{"tokenizer": "word", "vocab_size": 2724, "loss": "softmax", "encoder_arch": "convnext_v2", "encoder_activation": "relu", "encoder_kernel_size": 7, "text_encoder_mlp_ratio": 4, "text_encoder_head_dim": 32, "text_encoder_inner_norm": false, "optimizer": "nadamw", "steps": 16200}
Rows from block 3 of the image encoder of a small contrastive image-text model, named by matrix and row number. Rows with one number belong to one neuron. Each number is 128 + 32 x the weight over its row's rms, rounded and kept within 0 to 255. All counts start at 0. Numbers have three digits each.
After each neuron's rows are labels from the 100 images, of 14848, where the neuron reaches its highest value: "patch colour" is the nearest of a few named colours to the mean colour under the peak; "strongest on" is what is common among them. Only what is clearly more common there than usual is listed. The data: photos of plants, animals and fungi (iNaturalist). In brackets: how many of the 100.
# fc1: MLP up (encoder.blocks.3.mlp.fc1.weight, 384x192), inputs 0-95
# fc2: MLP down (encoder.blocks.3.mlp.fc2.weight, 192x384, transposed), outputs 0-95

fc1.368:093125143124150141152131115139139113143120075105179112137094112116055109096094077071095129160118163075156073209208148128162141163103062111125123165112112127103121102157176184120156130159129100162126180075134112155110097116103083115170114118123096130107145111116126106214116102152118114117
fc2.368:153145138116124238139174165120154132145126184151141169079142122155135129141165118136038108096133120159124125145095109109131121173141112165107095111160122139098087128129076132108149156093121135103156103081132100068118119147156102199113129106024149124170126127108142144122173146130134096174
patch colour: white (52)
strongest on: order Accipitriformes (32); family: Accipitridae (26)

fc1.357:111118128126176150136157088128059129183103153075107141166079136146120127111171088123077152160138154118151077189165071124147147097128118142139117078141094163114111123058197132172166096131102173129144142130112105131101157182168073102150134110137142111139114148079136123092168108176149122174
fc2.357:125085185120096088111115108099147170222148113126094121147115121181156104120196074149156116136117150162142127208123080139163095123172166151120056162150088117147112060136128134176218121191155147115122125107136116122154106128158115140120141167163089121159159146127085175062200120104147169122
patch colour: white (37); pink (27)
strongest on: class Aves (85)

fc1.79:122107124154168129137096161115089129110095135129114121152104202147131093100113104138105166129154121088191116158148105140101139112127139143157142130130118191157101101081106146166116160130134157141161062099133161180114167073141117147130087128106109172053216117153229094161080188117110082099
fc2.79:123089075193131170132110159126153132144127107167114133146071139081114115140171159121102116130134084134149082118105090110129130189116169142145085103130146205159143139102168124111097093173133130125161123125155144132107144118144132082163145133070066097115159154132057100105087100096191127083
patch colour: white (63)
strongest on: class Aves (88)

fc1.28:131109140132099090125086139206124137118101156115139110161099114115110196134096109077203153112139091158163166104116132068113156108062100135088080092096177097116140101183132105092113096086198149077095121131095084110117136172126144107139129095114103131167128122142160113118155100120076161092
fc2.28:108131128147146177103152189115125162146112119122124146079106118174087134123107153116107154168179167154165157129111143092081142192101183134071103086160175148139127153081142168158150114147118187157124115152068094172094137131133156121093137069079089124130145155125139157079083149098113147129
patch colour: grey (75)
strongest on: class Aves (86)

fc1.46:175204132109134119074143116134090159086197134097110123149107138079135087189085101153167093080190092122131116141153103139109133129168174192140171132158171038155132110147125137175149132100207164100093140061079171132108113102133187108170140136124097115158141147101092090103099120148117109088
fc2.46:132186077156129255117115119103127139166143140179156146101125110171166123092133132118083086183126130148149107145149168134140106154106117155127115101143162132128128147123110148157101129109087126115124112087121135111155128089113131091122113089000101131142133113095091134149087163109146131127
patch colour: black (50); brown (49)
strongest on: phylum Tracheophyta (28); kingdom Plantae (28)

fc1.115:100123152118142133081131152144123135146084106132211141167126127164154161126135132181088144154122132145115082167135106160120126129158130154103085112058123107161081137128185072144082148134137189159119144147082110120120107145093167120131155219121132108122092090144136062120114072071105083146
fc2.115:107171122071104223110122108114096110145104150133128131128124146102134112140120087155080106123073115097116122191127137164141126126150100141081152099129087148102119151102106128109161161121064093204180087093127052099168153134133101126132114186000117119151142133113178103169161148185148117141
patch colour: pink (36)
strongest on: phylum Arthropoda (62); class Insecta (60)

fc1.155:095127098134112062090124074123122105071117089150118104096116169146129098083090107108166116094137121126128115128087133109124137184168181139126061144119143148117150113139129174139147162151164105133090102045147143196172180135145123145125133143121114142124117112153081105093067177145092128098
fc2.155:137146085080176061154153118157064144116090183086123119140108155144079115129070088155137158121147140104157099108136162075094161145160106135163166138128126097180102093176084146138166097141143187105102177139086114124122110162122111100149057125214083140168127132115116097097184142136147160111
patch colour: black (36)
strongest on: class Aves (89)

fc1.36:143139119158177141053115130186132077131132109101190137113114097153124114058137101097134134116103115142132057102153117103094099143106132133152156115094139189111107154102131095114169138083108201077119078108103164146056161099144123157177072166159109156088136159172131104123123080136126158103
fc2.36:147150129104174251110142102103106099132127140159201106158112151138137126134143102113142118132119121102148108071100168140122049117180078135116146192126139135154123117129132143123168155119124113139157120085100143153096094127131085138159128141000130127123130149045163104179133119181139130077
patch colour: yellow (28)
strongest on: phylum Arthropoda (91); class Insecta (86); order Diptera (35)

fc1.267:114118129209159131100182135134134142117092118201114102152096235105155127089115077148115197120143103082184142166109123117116119114116141121113108160125122102212118150098110075132129143113155239112127107126168127149138148132108122117109116144097121102057175082150137113152072145095104128085
fc2.267:127076133174099152137106108139160121132077144093144146116073134096130100162156152128114158101122065075134112107144113148139148156104180091083131146094087128130199122128147111112113147175079151142132204152188139163111120154133118122142133144077070119186123136185144087111144105141161161141
patch colour: pink (32)
strongest on: class Aves (86); order Passeriformes (54)

fc1.202:142127138120110152086146121121127123120151097130096087151075147132100130146105127111145162135121123127123136104160129191155101163107101112148151162148081136077153102115172166114108158133135118145198112155157143149110193127151142115156155078095080094144094125126084175157042119095077094166
fc2.202:103145129119153217060121109134096134091104146139156100102130134136133183117149099096139098076190183121120146124101159078152093137166128113122125090095100129063114107132087167183110107095102165133209140109081107126142132067145096163203078128102128091151127106128087101145189087156068127141
patch colour: brown (72)
strongest on: class Aves (85)

fc1.237:165173152131090150129135105082054123140202137140176124187087124121123108119082103122092106085109125136120142107110131145074137105082084146123156096112065137137196183139183161119106132046121135138128127128094100098093173068120109156206070147112066174092185139159128127101092133167082099116
fc2.237:130166173146156255163140106137151127151146153105147134092181160174091108131115099126141160115145119169134128153084136146115138179145121089167166109130145149101161108187101102125127177157123123136182147125109129133176123125116163157134101042021100132152176118076115117176119117103127082152
patch colour: orange (39)
strongest on: phylum Arthropoda (71); class Insecta (69); order Lepidoptera (33)

fc1.173:095136147129088156082078109133102148175092112110147147096055166091077152087137135123121173108133136108139145173101152135128106162147044197102104072139128087101112136160096093109132123089217134127121120092181159181128165155105105153132083182068072170147100086222128096121169117110136109050
fc2.173:171159092152190244085091133119125168102100096108131094102161152178140123124163162157084133142106112122126093105118104097143180123088123109154166070184177116179097178091114125163116069111083093115159154165160134119126184100175141110120112114019083081178132140139087128143093113136160128115
patch colour: cyan (43)
strongest on: phylum Chordata (95); class Aves (92)

fc1.241:111190126153157141115133127154098053110159171119096163129120135094080097149125118127127088072164168106117151101117101127102155245129088110117197128111150066125196178138127122091178151126187103155170143122166180142045153101143153167192154134115083075168134132146082127113134117097096146134
fc2.241:114158121129119239115174165100155163171165045159131087107132163178130163114150158111132151132133165123060141132138137143111132130108065113113095076127160143106064083119125129167103132062140148095127096143063090109176152143153097130101109145007108132097078119141149135127193158180070126116
patch colour: black (59)
strongest on: phylum Arthropoda (78); class Insecta (75); order Lepidoptera (34)

fc1.81:118136160069144112137149068126173114106148137078109132125096117155165104122099064141056188122177106127120106102112121131184141114122192115152056112131143131132113167113209118132114099183127090125158138143143059156121117137158109109132162120120127051146140164105126127103122092118130170170
fc2.81:151154167127124135084185092108085137118116097094122158159152140159093163173148139083149139083140151171091106151106092107180168122104134123151110149131094093099042093143096091115182132115167182103126129151093102111066172127157084157137141170169105064163098180144163172089164115113125173163
patch colour: grey (85)
strongest on: order Anseriformes (33); family: Anatidae (33)

fc1.211:118133181134152113119095121142111110116100107101120107107012122133063162123023084089170099181139110120179157203111112150142131147158140135107182134180148164165124108140151084172146114086124188156118102097172143152091134159105117121148076129080172145106138125179176141106127119153142132063
fc2.211:132139114108115201124134174151158132078096128098122145095153126165094096159113168119193163112129105120129130151106111223131148132092146050130115096126139123136107154147102059099101124185111104152089139160126140095115168095158115123151140130103148093166106140188106152130123032050147123173
patch colour: cyan (26)
strongest on: class Aves (97); order Passeriformes (59)

fc1.347:072112135086110139142094074150119137105069133121129117141068121143141056128081089124116152104149172150116134127151180074135130139119122143074130148102080081106205144112138163096102139119146138135140114163131090137158092097150108127147182140108071115073114139113070170093071153119057145184
fc2.347:108133128106109155155131100150079114128132174100138186105151107123100081159105082129115096162129143125113092146140185163154113120202100146103145147131075135050161118143166129070136141160120104147140170104159146173138124141117147158149060103128159126126095174083129132198127171128085160201
patch colour: brown (74)
strongest on: order Lepidoptera (34)

fc1.310:109138087133157121099170144121147160107070125083122127121131141101108163086127121104133103145118119102129150212073010084139104157127128120153111146174111098103080136126134158115139114153118112216085111106230170103154141143123115126184125129116122086135148122149099160159134164134118151136
fc2.310:143107107130156231116057138088114189117170123148107112040107109112121113127142119149141115122086105129095120162160104132144174081112094104074122153158159146126118105147073075192104150083101139106150103151119121182171142085074167108135106134040109134167108085145167092133127102181101143098
patch colour: purple (29)
strongest on: phylum Arthropoda (65); class Insecta (64)

fc1.353:111155109145079164110175072143160125089076093125095116132093110141074128090116146139166107072084157170111121135114178096073117086160152109049153148130103151115153102119133114183137143177159085123151125193100092121120168142133154107148179148077116172134122128117122165139129104150150108147
fc2.353:090102161167138102157133145107049130118100177099121126186129144125104077127146171151124141171159107113145147115085172103094081102130103134152119167092162114104203122107148153135129144142115109155130110140131137146073139129124219152150117129160191090114137125048171126144122141103083111115
patch colour: brown (53)
strongest on: phylum Arthropoda (62); class Insecta (60)

fc1.269:132129115192133145072164130154121147125118160112105105106110083104085150167112098113152112109112124168136083112107101144075134126123190139119155171135136107156119116068146114143102175167094149076179111105123102176159140152163176070129161109132190094093162134092107170148105166169065103092
fc2.269:123149109126083255176120144133207096190099173112119119145111064150161162107123074187117103122129149162140112145154149155144082184121147104116068102102086141129172131124085117097097105126113129163136145110165144125134129139159111142124110158000104165138159108114095165081118132070184142158
patch colour: brown (61)
strongest on: order Passeriformes (62)

fc1.163:079100122123146133100116095130092143136093111146152165152111188154037121059139107184184130145137123084141130157126135104133137137141030128087146110105127104083076106084146105101131139129171126107148134112143099204139148144090069161175082126104088131127118115162112144166096128129136148076
fc2.163:151138084145178249107136163128142104143114156145138116145183124106160087138188126132112115148108098147106090147094141131141147110069101123120156146184081190113121111117123137130093080121152122186160126120144130123081088099149143101092163098090097168213146113085083127183107144071111049134
patch colour: white (38)
strongest on: class Aves (88)

fc1.45:189129106144124133150104109112055136184160068128163157143049118100148067122135112148085087118150156127127104120110119119050130144152110150134119100113141131138113107126107159117126117094122105083094135122141071108144124115154150131128063145095069204107118143085106124086112141145083128171
fc2.45:144088105165157211144167160135161136167140154136086146135125102087145104122155150108118157148147098106128049131157074172115150133100143075131109129104081182087133061113089092141120154212167160138091153109141192164238132125155134114151102090083139196134073135128181130141118078114119107135
patch colour: brown (54)
strongest on: class Insecta (66); phylum Arthropoda (66); family: Nymphalidae (31)

fc1.182:117129122123165121160140155138150136087019079121111141105102151116132154157139143188170123172193131101150150148148065116122111101113114148118136162146101110129151159157092155099111114102181114100132101109123073163141196167074195114112145093122085135149125152138126134103113150123131134148
fc2.182:171133163116127037106088087098117155147137158083167119122120167173116170129159072118102117175144129117116153185122087128179130110121171158102070126124131097173144171163133189110145092169135149174162177208151127120083179104087144122122125134115116119162115116137042126087145165147137168192
patch colour: white (40)
strongest on: class Aves (85)

fc1.25:186120116160114125110126126083100116137118049106112127177072109062158099087147154130142129143143125131165137143114112176120126156131095183122128116144136069164146124109144158057091101113143185118125144136169148131148193148145155146151078104080092107135133203098087125111036089121096164136
fc2.25:090136132134177082082110110156140155102136156144126115169173153139116055124152130132095125133150085100122127092129124114122167206137116090176158157123132121052190093186126188118154102157093116146170142144166108159230086153126208190137093132161069170128131152162106162162140125135128104143
patch colour: brown (69)
strongest on: phylum Arthropoda (61); class Insecta (59)

fc1.48:108193137168114147146147138197061111171105105075123121112160071141072133042084073192088107134142168148155122144162126152091121103116058149065087103122123151108153101117119145164183128134157136053131097157123067163133107163106112111125139136118135115137128171096180087130103164175104117128
fc2.48:084142125167067161129145171114166090160062135138151152179160116079186075096128141108154145121128149114099154118110154114110130114080090137163132119071096125156136114175087102126109114124144198169134130138086165082148135138143115111089081102000134160132094057151192130179080163151124092079
patch colour: orange (36); yellow (31)
strongest on: phylum Arthropoda (69); class Insecta (67)

fc1.223:147170071118123176137081154121149122150145097123089087113138121103163115104142128164146172149065121127127101103117173113092012117137103164118100141106126150146147163078112171127132063112131160138129091083132102167141120175134154135126139154186158168157115094116138138156087192133123120071
fc2.223:131123106108147250097155144124111144127096123106165126137159119123141143147169181136133122121100170097105104119106160149156101085140107142167187161153103137141098149106143129110100143150133121098160102131115157150142146141142113071158072117000123131157157103104071141121196110144080096105
patch colour: pink (32)
strongest on: phylum Chordata (92); class Aves (90)

fc1.147:102114099096144110081128170144123113089117176083071099118114112179093132106168138127118108201143175168144089150157141129160127074111132117138145128181098181113074052113188115175129139116135131127116153095143142126135109118197195070104164064090099157142156149124206083074062098132150150081
fc2.147:114133122075141023151135083119153152146111139124138136123097126155138146118137122114049118080178129103127105093144123131126079143189135137146091091102148077104137137160117109129130130179103096062132109081165115185064117143108160179162130129237130093125129188098101136111153158098117162138
patch colour: pink (32); white (29)
strongest on: order Pelecaniformes (25)

fc1.296:136135115160087143078115103139154171145122160088107211171101106084112147134103129198102159151152099107115114102094121141113120113169183127109135102131101038121115151116119113082120136124118136187106094121163191105049144140104179130116183175102120093138101103142096207161096167089103148154
fc2.296:118064141150146163144089068136052185157090074142135088171127139156169133098130142151207104113143172100125120091110145165145139136139126147089122143116102118088128122132138130176171153195150101151177135129154163178153131101119134076146099164099121157180092104116159118105169088125039146067
patch colour: black (53)
strongest on: order Lepidoptera (38)