A small contrastive image-text model, trained from scratch: 32-pixel images, encoder depths [3, 3, 3].
Rows from block 6 of the image encoder, named by matrix and row number. Rows with one number belong to one neuron. Each number is 50 + 15 x the weight over its row's rms, rounded and kept within 0 to 99. All counts start at 0. After the name is the row's rms in percent of the matrix's.
# fc1: MLP up (encoder.blocks.6.mlp.fc1.weight, 768x384), inputs 288-383
# fc2: MLP down (encoder.blocks.6.mlp.fc2.weight, 384x768, transposed), outputs 288-383
fc1.506 105:25 58 74 61 80 60 79 08 47 54 54 46 53 27 55 38 54 35 47 28 52 72 30 64 44 54 55 36 54 70 20 47 38 59 40 39 45 52 37 64 21 35 47 44 57 50 55 36 51 65 34 63 38 45 33 27 37 35 66 37 56 54 41 76 41 38 53 41 58 17 52 47 37 66 30 46 74 38 64 65 45 64 75 47 49 39 41 19 82 57 35 43 37 47 35 58
fc1.507 104:74 68 62 73 58 58 38 27 51 49 20 36 58 68 47 64 45 50 53 62 61 27 60 34 84 39 42 65 74 68 57 37 46 53 30 38 52 69 28 43 56 50 35 34 35 62 39 21 38 49 72 75 39 43 63 67 75 43 61 41 76 73 63 95 36 63 54 59 39 68 46 31 52 55 39 61 46 41 50 33 42 60 35 75 27 46 57 45 52 48 66 73 36 31 57 41
fc1.508 103:84 51 63 58 52 36 44 57 46 76 62 44 59 44 61 37 52 57 36 72 53 42 37 61 51 56 79 41 36 75 49 00 86 14 32 44 28 28 46 41 24 44 55 39 35 36 53 61 57 47 47 37 63 26 40 40 43 94 60 44 44 36 64 74 50 73 67 22 55 57 72 41 65 44 57 60 28 33 66 46 50 20 28 70 76 33 48 78 57 26 52 64 69 63 53 24
fc1.509 099:45 63 47 43 46 75 64 31 65 87 56 49 48 86 44 54 68 25 42 58 53 56 71 40 43 70 70 71 47 27 51 48 42 59 44 38 51 33 54 62 45 51 34 47 43 44 47 71 63 57 28 56 23 76 55 45 63 47 80 77 46 80 57 63 49 60 50 56 54 41 45 36 58 55 33 59 67 13 53 66 28 52 51 44 65 61 58 82 40 46 30 35 80 51 23 24
fc1.510 099:67 59 57 58 26 28 51 43 49 51 30 62 23 36 60 38 48 44 42 40 39 60 34 56 48 53 60 56 46 66 60 68 53 44 39 48 45 44 09 37 47 54 43 74 52 21 50 75 59 47 27 46 66 55 57 34 35 57 56 52 20 61 42 49 29 66 67 48 34 48 62 44 47 48 53 58 39 43 46 58 39 49 45 79 70 63 44 39 32 44 46 75 42 40 17 42
fc1.511 107:52 34 65 54 52 43 74 51 28 33 64 60 24 46 54 35 41 47 57 55 65 31 30 72 40 61 58 49 29 31 52 66 57 54 29 35 43 43 69 46 18 59 25 57 52 43 23 69 56 38 46 42 61 32 49 35 64 48 98 35 38 65 36 74 57 70 76 59 39 57 54 41 34 69 67 65 40 26 60 48 17 44 52 52 73 65 50 43 76 46 60 19 36 55 38 55
fc1.512 102:34 63 55 62 57 36 54 39 42 44 72 55 27 55 38 55 55 60 64 38 55 58 25 48 56 52 50 36 44 28 20 23 69 60 52 41 38 51 00 49 36 46 53 52 64 35 34 22 36 51 35 67 73 56 70 47 35 53 86 47 45 51 90 54 28 63 60 73 33 65 58 69 65 53 48 42 57 02 42 46 48 53 48 60 31 63 37 29 80 62 35 61 63 68 38 76
fc1.513 097:41 58 74 65 75 53 64 51 33 65 38 40 56 31 25 44 41 46 73 75 72 39 38 38 59 32 61 61 47 78 58 60 70 65 33 44 55 21 62 66 73 71 60 62 68 71 36 36 70 55 51 58 53 58 52 71 60 62 54 68 63 48 18 28 58 70 52 24 69 50 75 66 70 50 53 59 43 53 59 30 64 68 28 42 64 41 71 31 52 26 60 35 81 59 49 67
fc1.514 104:45 69 58 55 36 44 34 36 58 60 59 59 39 25 34 51 52 53 81 58 63 35 63 73 40 61 72 65 76 53 30 12 70 37 63 48 40 56 53 38 61 44 45 57 37 68 53 42 48 40 29 42 27 37 37 62 54 40 63 94 57 40 43 48 31 35 72 56 45 51 52 42 55 61 54 49 32 28 51 65 55 46 65 48 61 52 50 79 71 53 14 64 58 63 55 93
fc1.515 098:45 73 59 49 53 35 48 23 74 55 53 57 65 47 40 49 51 56 52 59 53 28 64 38 57 46 26 56 70 72 58 51 60 64 54 41 51 38 30 54 65 24 49 53 30 56 53 33 64 60 73 63 37 56 69 57 53 71 72 59 61 22 28 68 52 49 39 12 33 52 73 61 64 71 35 67 32 41 61 49 49 38 64 37 52 60 51 62 46 66 69 59 63 30 82 61
fc1.516 095:27 20 58 56 64 34 65 46 40 41 32 53 26 36 64 44 52 67 56 53 51 43 56 26 47 42 69 58 63 53 52 34 44 36 66 49 30 60 39 72 71 45 45 60 67 86 52 52 71 62 18 53 34 29 80 87 65 29 70 39 61 24 89 43 43 61 53 37 53 79 35 59 61 61 57 37 50 27 53 52 42 20 50 57 40 67 50 50 45 70 41 57 40 67 54 33
fc1.517 107:46 61 54 67 44 68 69 37 53 45 30 28 49 61 45 70 68 54 69 54 49 57 53 50 79 36 55 45 51 51 44 30 67 50 38 22 53 28 51 41 27 65 24 65 49 64 45 29 51 84 55 25 40 50 52 54 42 60 69 47 47 32 42 43 38 74 87 47 41 73 54 23 53 36 26 68 64 45 65 25 55 50 48 47 30 78 55 47 54 61 48 30 37 47 64 29
fc1.518 095:63 72 64 43 44 58 23 42 38 15 20 61 49 40 67 45 44 34 48 52 69 41 45 39 52 48 46 59 50 44 32 64 69 50 48 63 53 61 35 44 41 63 36 53 30 49 50 39 42 73 59 66 29 44 55 46 35 53 63 34 43 78 54 54 35 65 42 31 57 33 45 71 40 52 41 63 64 38 54 55 51 48 36 61 62 61 35 22 50 35 57 49 45 47 69 52
fc1.519 094:62 36 53 68 51 37 17 13 55 63 74 13 45 64 58 46 26 63 44 72 48 54 40 58 51 47 48 65 77 48 59 31 57 41 43 25 42 67 39 45 64 63 48 51 59 49 49 31 64 59 50 27 53 50 90 45 32 62 41 45 67 32 46 32 70 26 43 66 56 32 62 46 47 39 27 41 48 32 62 58 50 47 72 36 34 53 66 44 62 52 41 46 58 20 49 43
fc1.520 099:40 40 71 66 62 74 52 50 91 67 37 30 37 53 12 62 42 24 34 54 75 53 65 47 51 55 40 80 56 62 68 36 37 28 35 57 48 52 18 32 43 42 50 38 56 53 53 37 56 80 30 54 45 54 62 67 45 47 47 44 35 44 54 45 66 27 68 34 36 51 76 51 43 31 61 51 31 08 71 35 61 64 51 41 45 70 62 61 67 22 58 38 45 33 74 51
fc1.522 096:79 77 76 36 40 54 51 30 35 50 35 58 34 47 35 41 61 36 66 66 41 48 23 49 73 45 47 40 62 35 49 59 71 39 65 43 56 21 50 27 41 36 36 53 49 34 49 31 73 51 66 74 42 38 48 54 40 57 66 69 64 78 47 44 40 45 82 03 36 35 38 43 31 41 24 45 36 37 83 49 38 73 65 51 16 51 66 34 73 08 45 62 50 64 45 46
fc1.523 103:76 50 50 54 63 47 55 31 41 75 59 66 54 44 43 15 43 65 30 63 86 48 34 45 66 70 50 58 60 52 42 82 62 36 58 36 21 52 68 46 71 16 41 50 72 47 48 22 39 48 40 67 63 48 58 57 52 49 44 51 38 53 40 50 58 44 43 46 31 57 36 57 79 82 70 63 39 23 53 47 73 42 68 67 49 45 46 62 71 24 63 57 57 36 80 35
fc2.506 103:60 49 45 25 79 41 75 49 64 46 55 39 44 42 17 34 39 56 49 37 50 35 64 54 70 42 72 41 47 72 58 24 31 47 53 66 42 62 63 14 54 38 55 70 50 35 33 35 48 48 62 44 35 38 72 69 68 41 30 35 81 49 39 86 36 60 38 36 54 39 56 70 32 51 70 36 54 57 50 35 61 56 45 37 47 61 49 32 70 41 47 53 35 88 32 50
fc2.507 101:46 63 52 60 53 40 30 32 49 33 46 30 30 71 38 57 51 68 56 39 28 45 39 50 30 45 31 56 57 60 49 49 30 58 74 57 43 39 69 26 47 59 39 45 70 55 62 53 46 63 41 39 42 63 35 35 16 48 40 60 50 74 54 76 70 51 39 41 64 39 29 39 34 46 69 21 53 64 50 50 46 54 67 21 46 44 70 32 75 40 44 11 48 51 22 47
fc2.508 101:59 37 56 20 35 61 57 61 53 58 23 40 40 60 63 33 73 47 88 51 39 36 62 35 34 60 45 46 60 78 62 55 47 60 61 32 45 51 51 37 28 33 56 61 50 43 39 77 42 55 70 32 42 25 53 26 48 43 58 68 60 59 43 74 52 59 53 62 87 53 37 41 54 53 50 38 74 51 52 68 61 54 50 50 66 26 69 48 18 39 51 51 68 52 18 19
fc2.509 101:07 76 35 07 59 36 40 66 48 45 18 36 65 67 43 33 38 48 60 54 32 82 82 40 59 44 50 66 41 62 43 50 70 40 49 66 64 64 56 40 59 43 30 73 40 45 70 21 45 30 36 51 32 44 57 71 55 53 15 43 34 43 19 72 46 42 58 53 23 45 32 72 71 38 52 24 71 46 48 70 68 56 47 43 41 37 09 56 29 47 70 61 48 51 59 29
fc2.510 097:53 64 52 35 39 51 54 66 46 55 26 55 61 52 58 61 58 49 84 50 53 62 46 54 46 29 46 50 82 27 65 41 55 63 40 46 54 60 29 55 80 45 28 11 39 55 60 52 49 18 67 35 15 64 46 67 47 35 59 65 46 10 44 34 24 47 53 60 38 54 60 45 52 92 38 47 52 59 62 38 69 57 52 60 43 59 35 52 30 48 55 54 71 13 64 34
fc2.511 106:55 36 33 37 53 65 52 34 53 50 46 43 65 57 47 54 35 54 57 47 54 48 61 79 73 62 59 15 55 59 48 38 65 49 74 49 56 58 56 67 45 30 47 65 42 37 49 82 38 67 35 77 67 50 38 50 56 65 59 43 40 48 35 59 54 61 52 47 48 33 51 34 50 57 61 56 73 39 81 43 31 30 50 39 49 72 82 16 65 62 43 50 45 37 23 45
fc2.512 103:55 62 51 19 48 60 56 56 56 42 31 40 50 08 34 38 58 47 68 56 75 55 85 46 74 50 37 30 50 88 59 43 40 24 23 74 39 52 31 61 49 48 43 54 43 43 21 21 70 54 51 40 48 54 54 58 43 52 47 63 57 65 62 58 46 44 23 48 27 68 63 54 33 59 43 86 34 42 67 53 47 70 64 43 35 55 47 56 49 51 49 98 55 49 68 58
fc2.513 101:69 60 49 40 41 30 64 32 57 70 70 61 36 74 57 47 48 16 60 63 33 26 58 63 37 46 75 59 63 64 56 59 46 39 64 27 63 71 31 63 54 34 61 41 45 00 64 46 54 57 67 68 33 50 48 19 26 40 58 76 50 60 78 43 43 53 32 33 56 79 38 65 36 49 32 29 51 64 37 60 66 44 46 52 54 71 62 54 42 66 45 48 59 59 31 50
fc2.514 102:47 48 45 39 35 58 54 52 49 55 66 54 82 62 46 43 45 57 51 36 34 33 49 59 58 95 34 46 43 74 40 57 77 62 40 51 48 51 63 33 70 51 78 54 49 45 72 50 32 33 51 38 32 50 43 59 35 69 64 40 56 45 97 63 29 24 69 59 49 75 75 65 39 88 78 58 50 65 72 40 74 62 52 68 49 39 17 60 68 66 31 57 40 39 34 47
fc2.515 098:34 62 46 31 44 47 46 65 42 46 49 67 62 50 61 63 17 53 75 74 55 34 32 47 23 68 36 61 51 63 51 43 48 36 61 37 55 31 40 52 62 67 31 86 36 47 50 52 50 53 27 73 61 47 49 37 42 63 34 82 53 54 44 82 40 40 64 35 37 52 56 58 51 54 27 19 29 75 82 50 48 46 89 43 64 65 46 56 30 47 32 38 26 55 30 25
fc2.516 093:33 85 69 30 14 55 52 59 44 47 50 35 46 56 46 34 62 57 82 64 74 58 38 65 35 85 68 27 38 55 57 50 37 33 46 55 18 46 37 40 40 13 46 35 59 41 32 38 56 35 52 67 41 48 58 33 23 41 52 74 43 64 45 65 61 33 57 33 29 40 45 23 42 46 30 34 43 47 61 58 55 57 53 74 40 62 66 75 17 73 68 27 73 53 55 24
fc2.517 112:63 49 52 47 29 46 51 60 45 51 31 72 51 23 71 47 78 39 55 63 71 56 43 37 53 50 51 57 55 60 57 71 28 53 68 44 56 44 50 53 16 42 37 40 45 57 41 30 32 45 68 50 41 51 65 57 18 35 57 54 74 46 70 49 65 54 40 38 58 55 28 22 63 40 10 67 36 70 27 58 67 55 44 59 30 52 48 48 33 56 57 66 65 52 73 54
fc2.518 093:46 45 23 43 66 60 46 42 48 60 54 29 63 38 71 66 21 43 52 36 47 41 49 53 31 38 48 56 61 42 54 25 63 41 62 64 37 52 63 33 45 31 43 62 19 67 64 49 44 76 38 48 58 70 56 41 60 54 30 69 46 35 51 65 40 62 52 55 56 40 55 59 62 56 55 21 43 61 63 46 33 54 54 24 58 33 49 19 61 48 65 31 30 43 45 47
fc2.519 095:61 68 59 49 70 56 53 56 73 61 77 68 53 49 54 31 27 59 78 90 46 20 55 57 22 57 47 41 77 54 54 34 41 46 41 46 29 50 60 72 53 45 67 68 41 64 48 58 66 71 46 70 24 69 34 65 41 50 53 59 62 48 38 52 29 59 47 64 34 55 49 40 49 35 32 55 40 56 35 36 41 72 78 63 14 34 61 43 57 50 51 65 57 31 38 35
fc2.520 099:28 72 60 55 49 34 66 78 68 55 24 54 54 59 53 40 71 65 69 44 26 52 38 24 22 40 64 58 42 54 41 37 24 37 29 44 39 52 55 51 30 78 48 85 69 40 42 42 53 59 50 38 33 63 84 58 47 67 64 59 66 65 40 63 70 41 48 60 60 44 28 50 64 44 64 35 37 35 38 65 34 55 56 51 52 75 35 62 33 38 30 46 53 47 60 38
fc2.522 099:52 60 21 47 46 51 60 54 05 53 35 37 36 44 52 31 53 53 88 43 54 53 73 47 48 46 45 48 76 66 68 60 32 67 55 68 21 60 25 59 40 31 30 47 53 43 18 55 22 51 62 57 39 46 60 51 43 83 52 13 67 46 40 55 47 36 32 54 40 42 85 44 49 49 41 36 45 58 38 52 59 54 30 16 49 41 55 59 35 73 48 84 58 47 61 62
fc2.523 099:57 46 44 61 47 27 48 27 37 53 63 52 51 30 38 76 43 59 42 53 50 20 53 51 41 26 52 32 79 64 30 55 21 59 45 33 77 45 45 34 34 56 61 48 49 62 49 67 54 38 61 67 62 72 49 47 52 32 50 52 28 60 32 57 67 38 35 27 54 49 53 55 61 29 59 67 57 28 57 40 47 60 65 38 53 48 71 28 34 57 39 47 31 65 25 30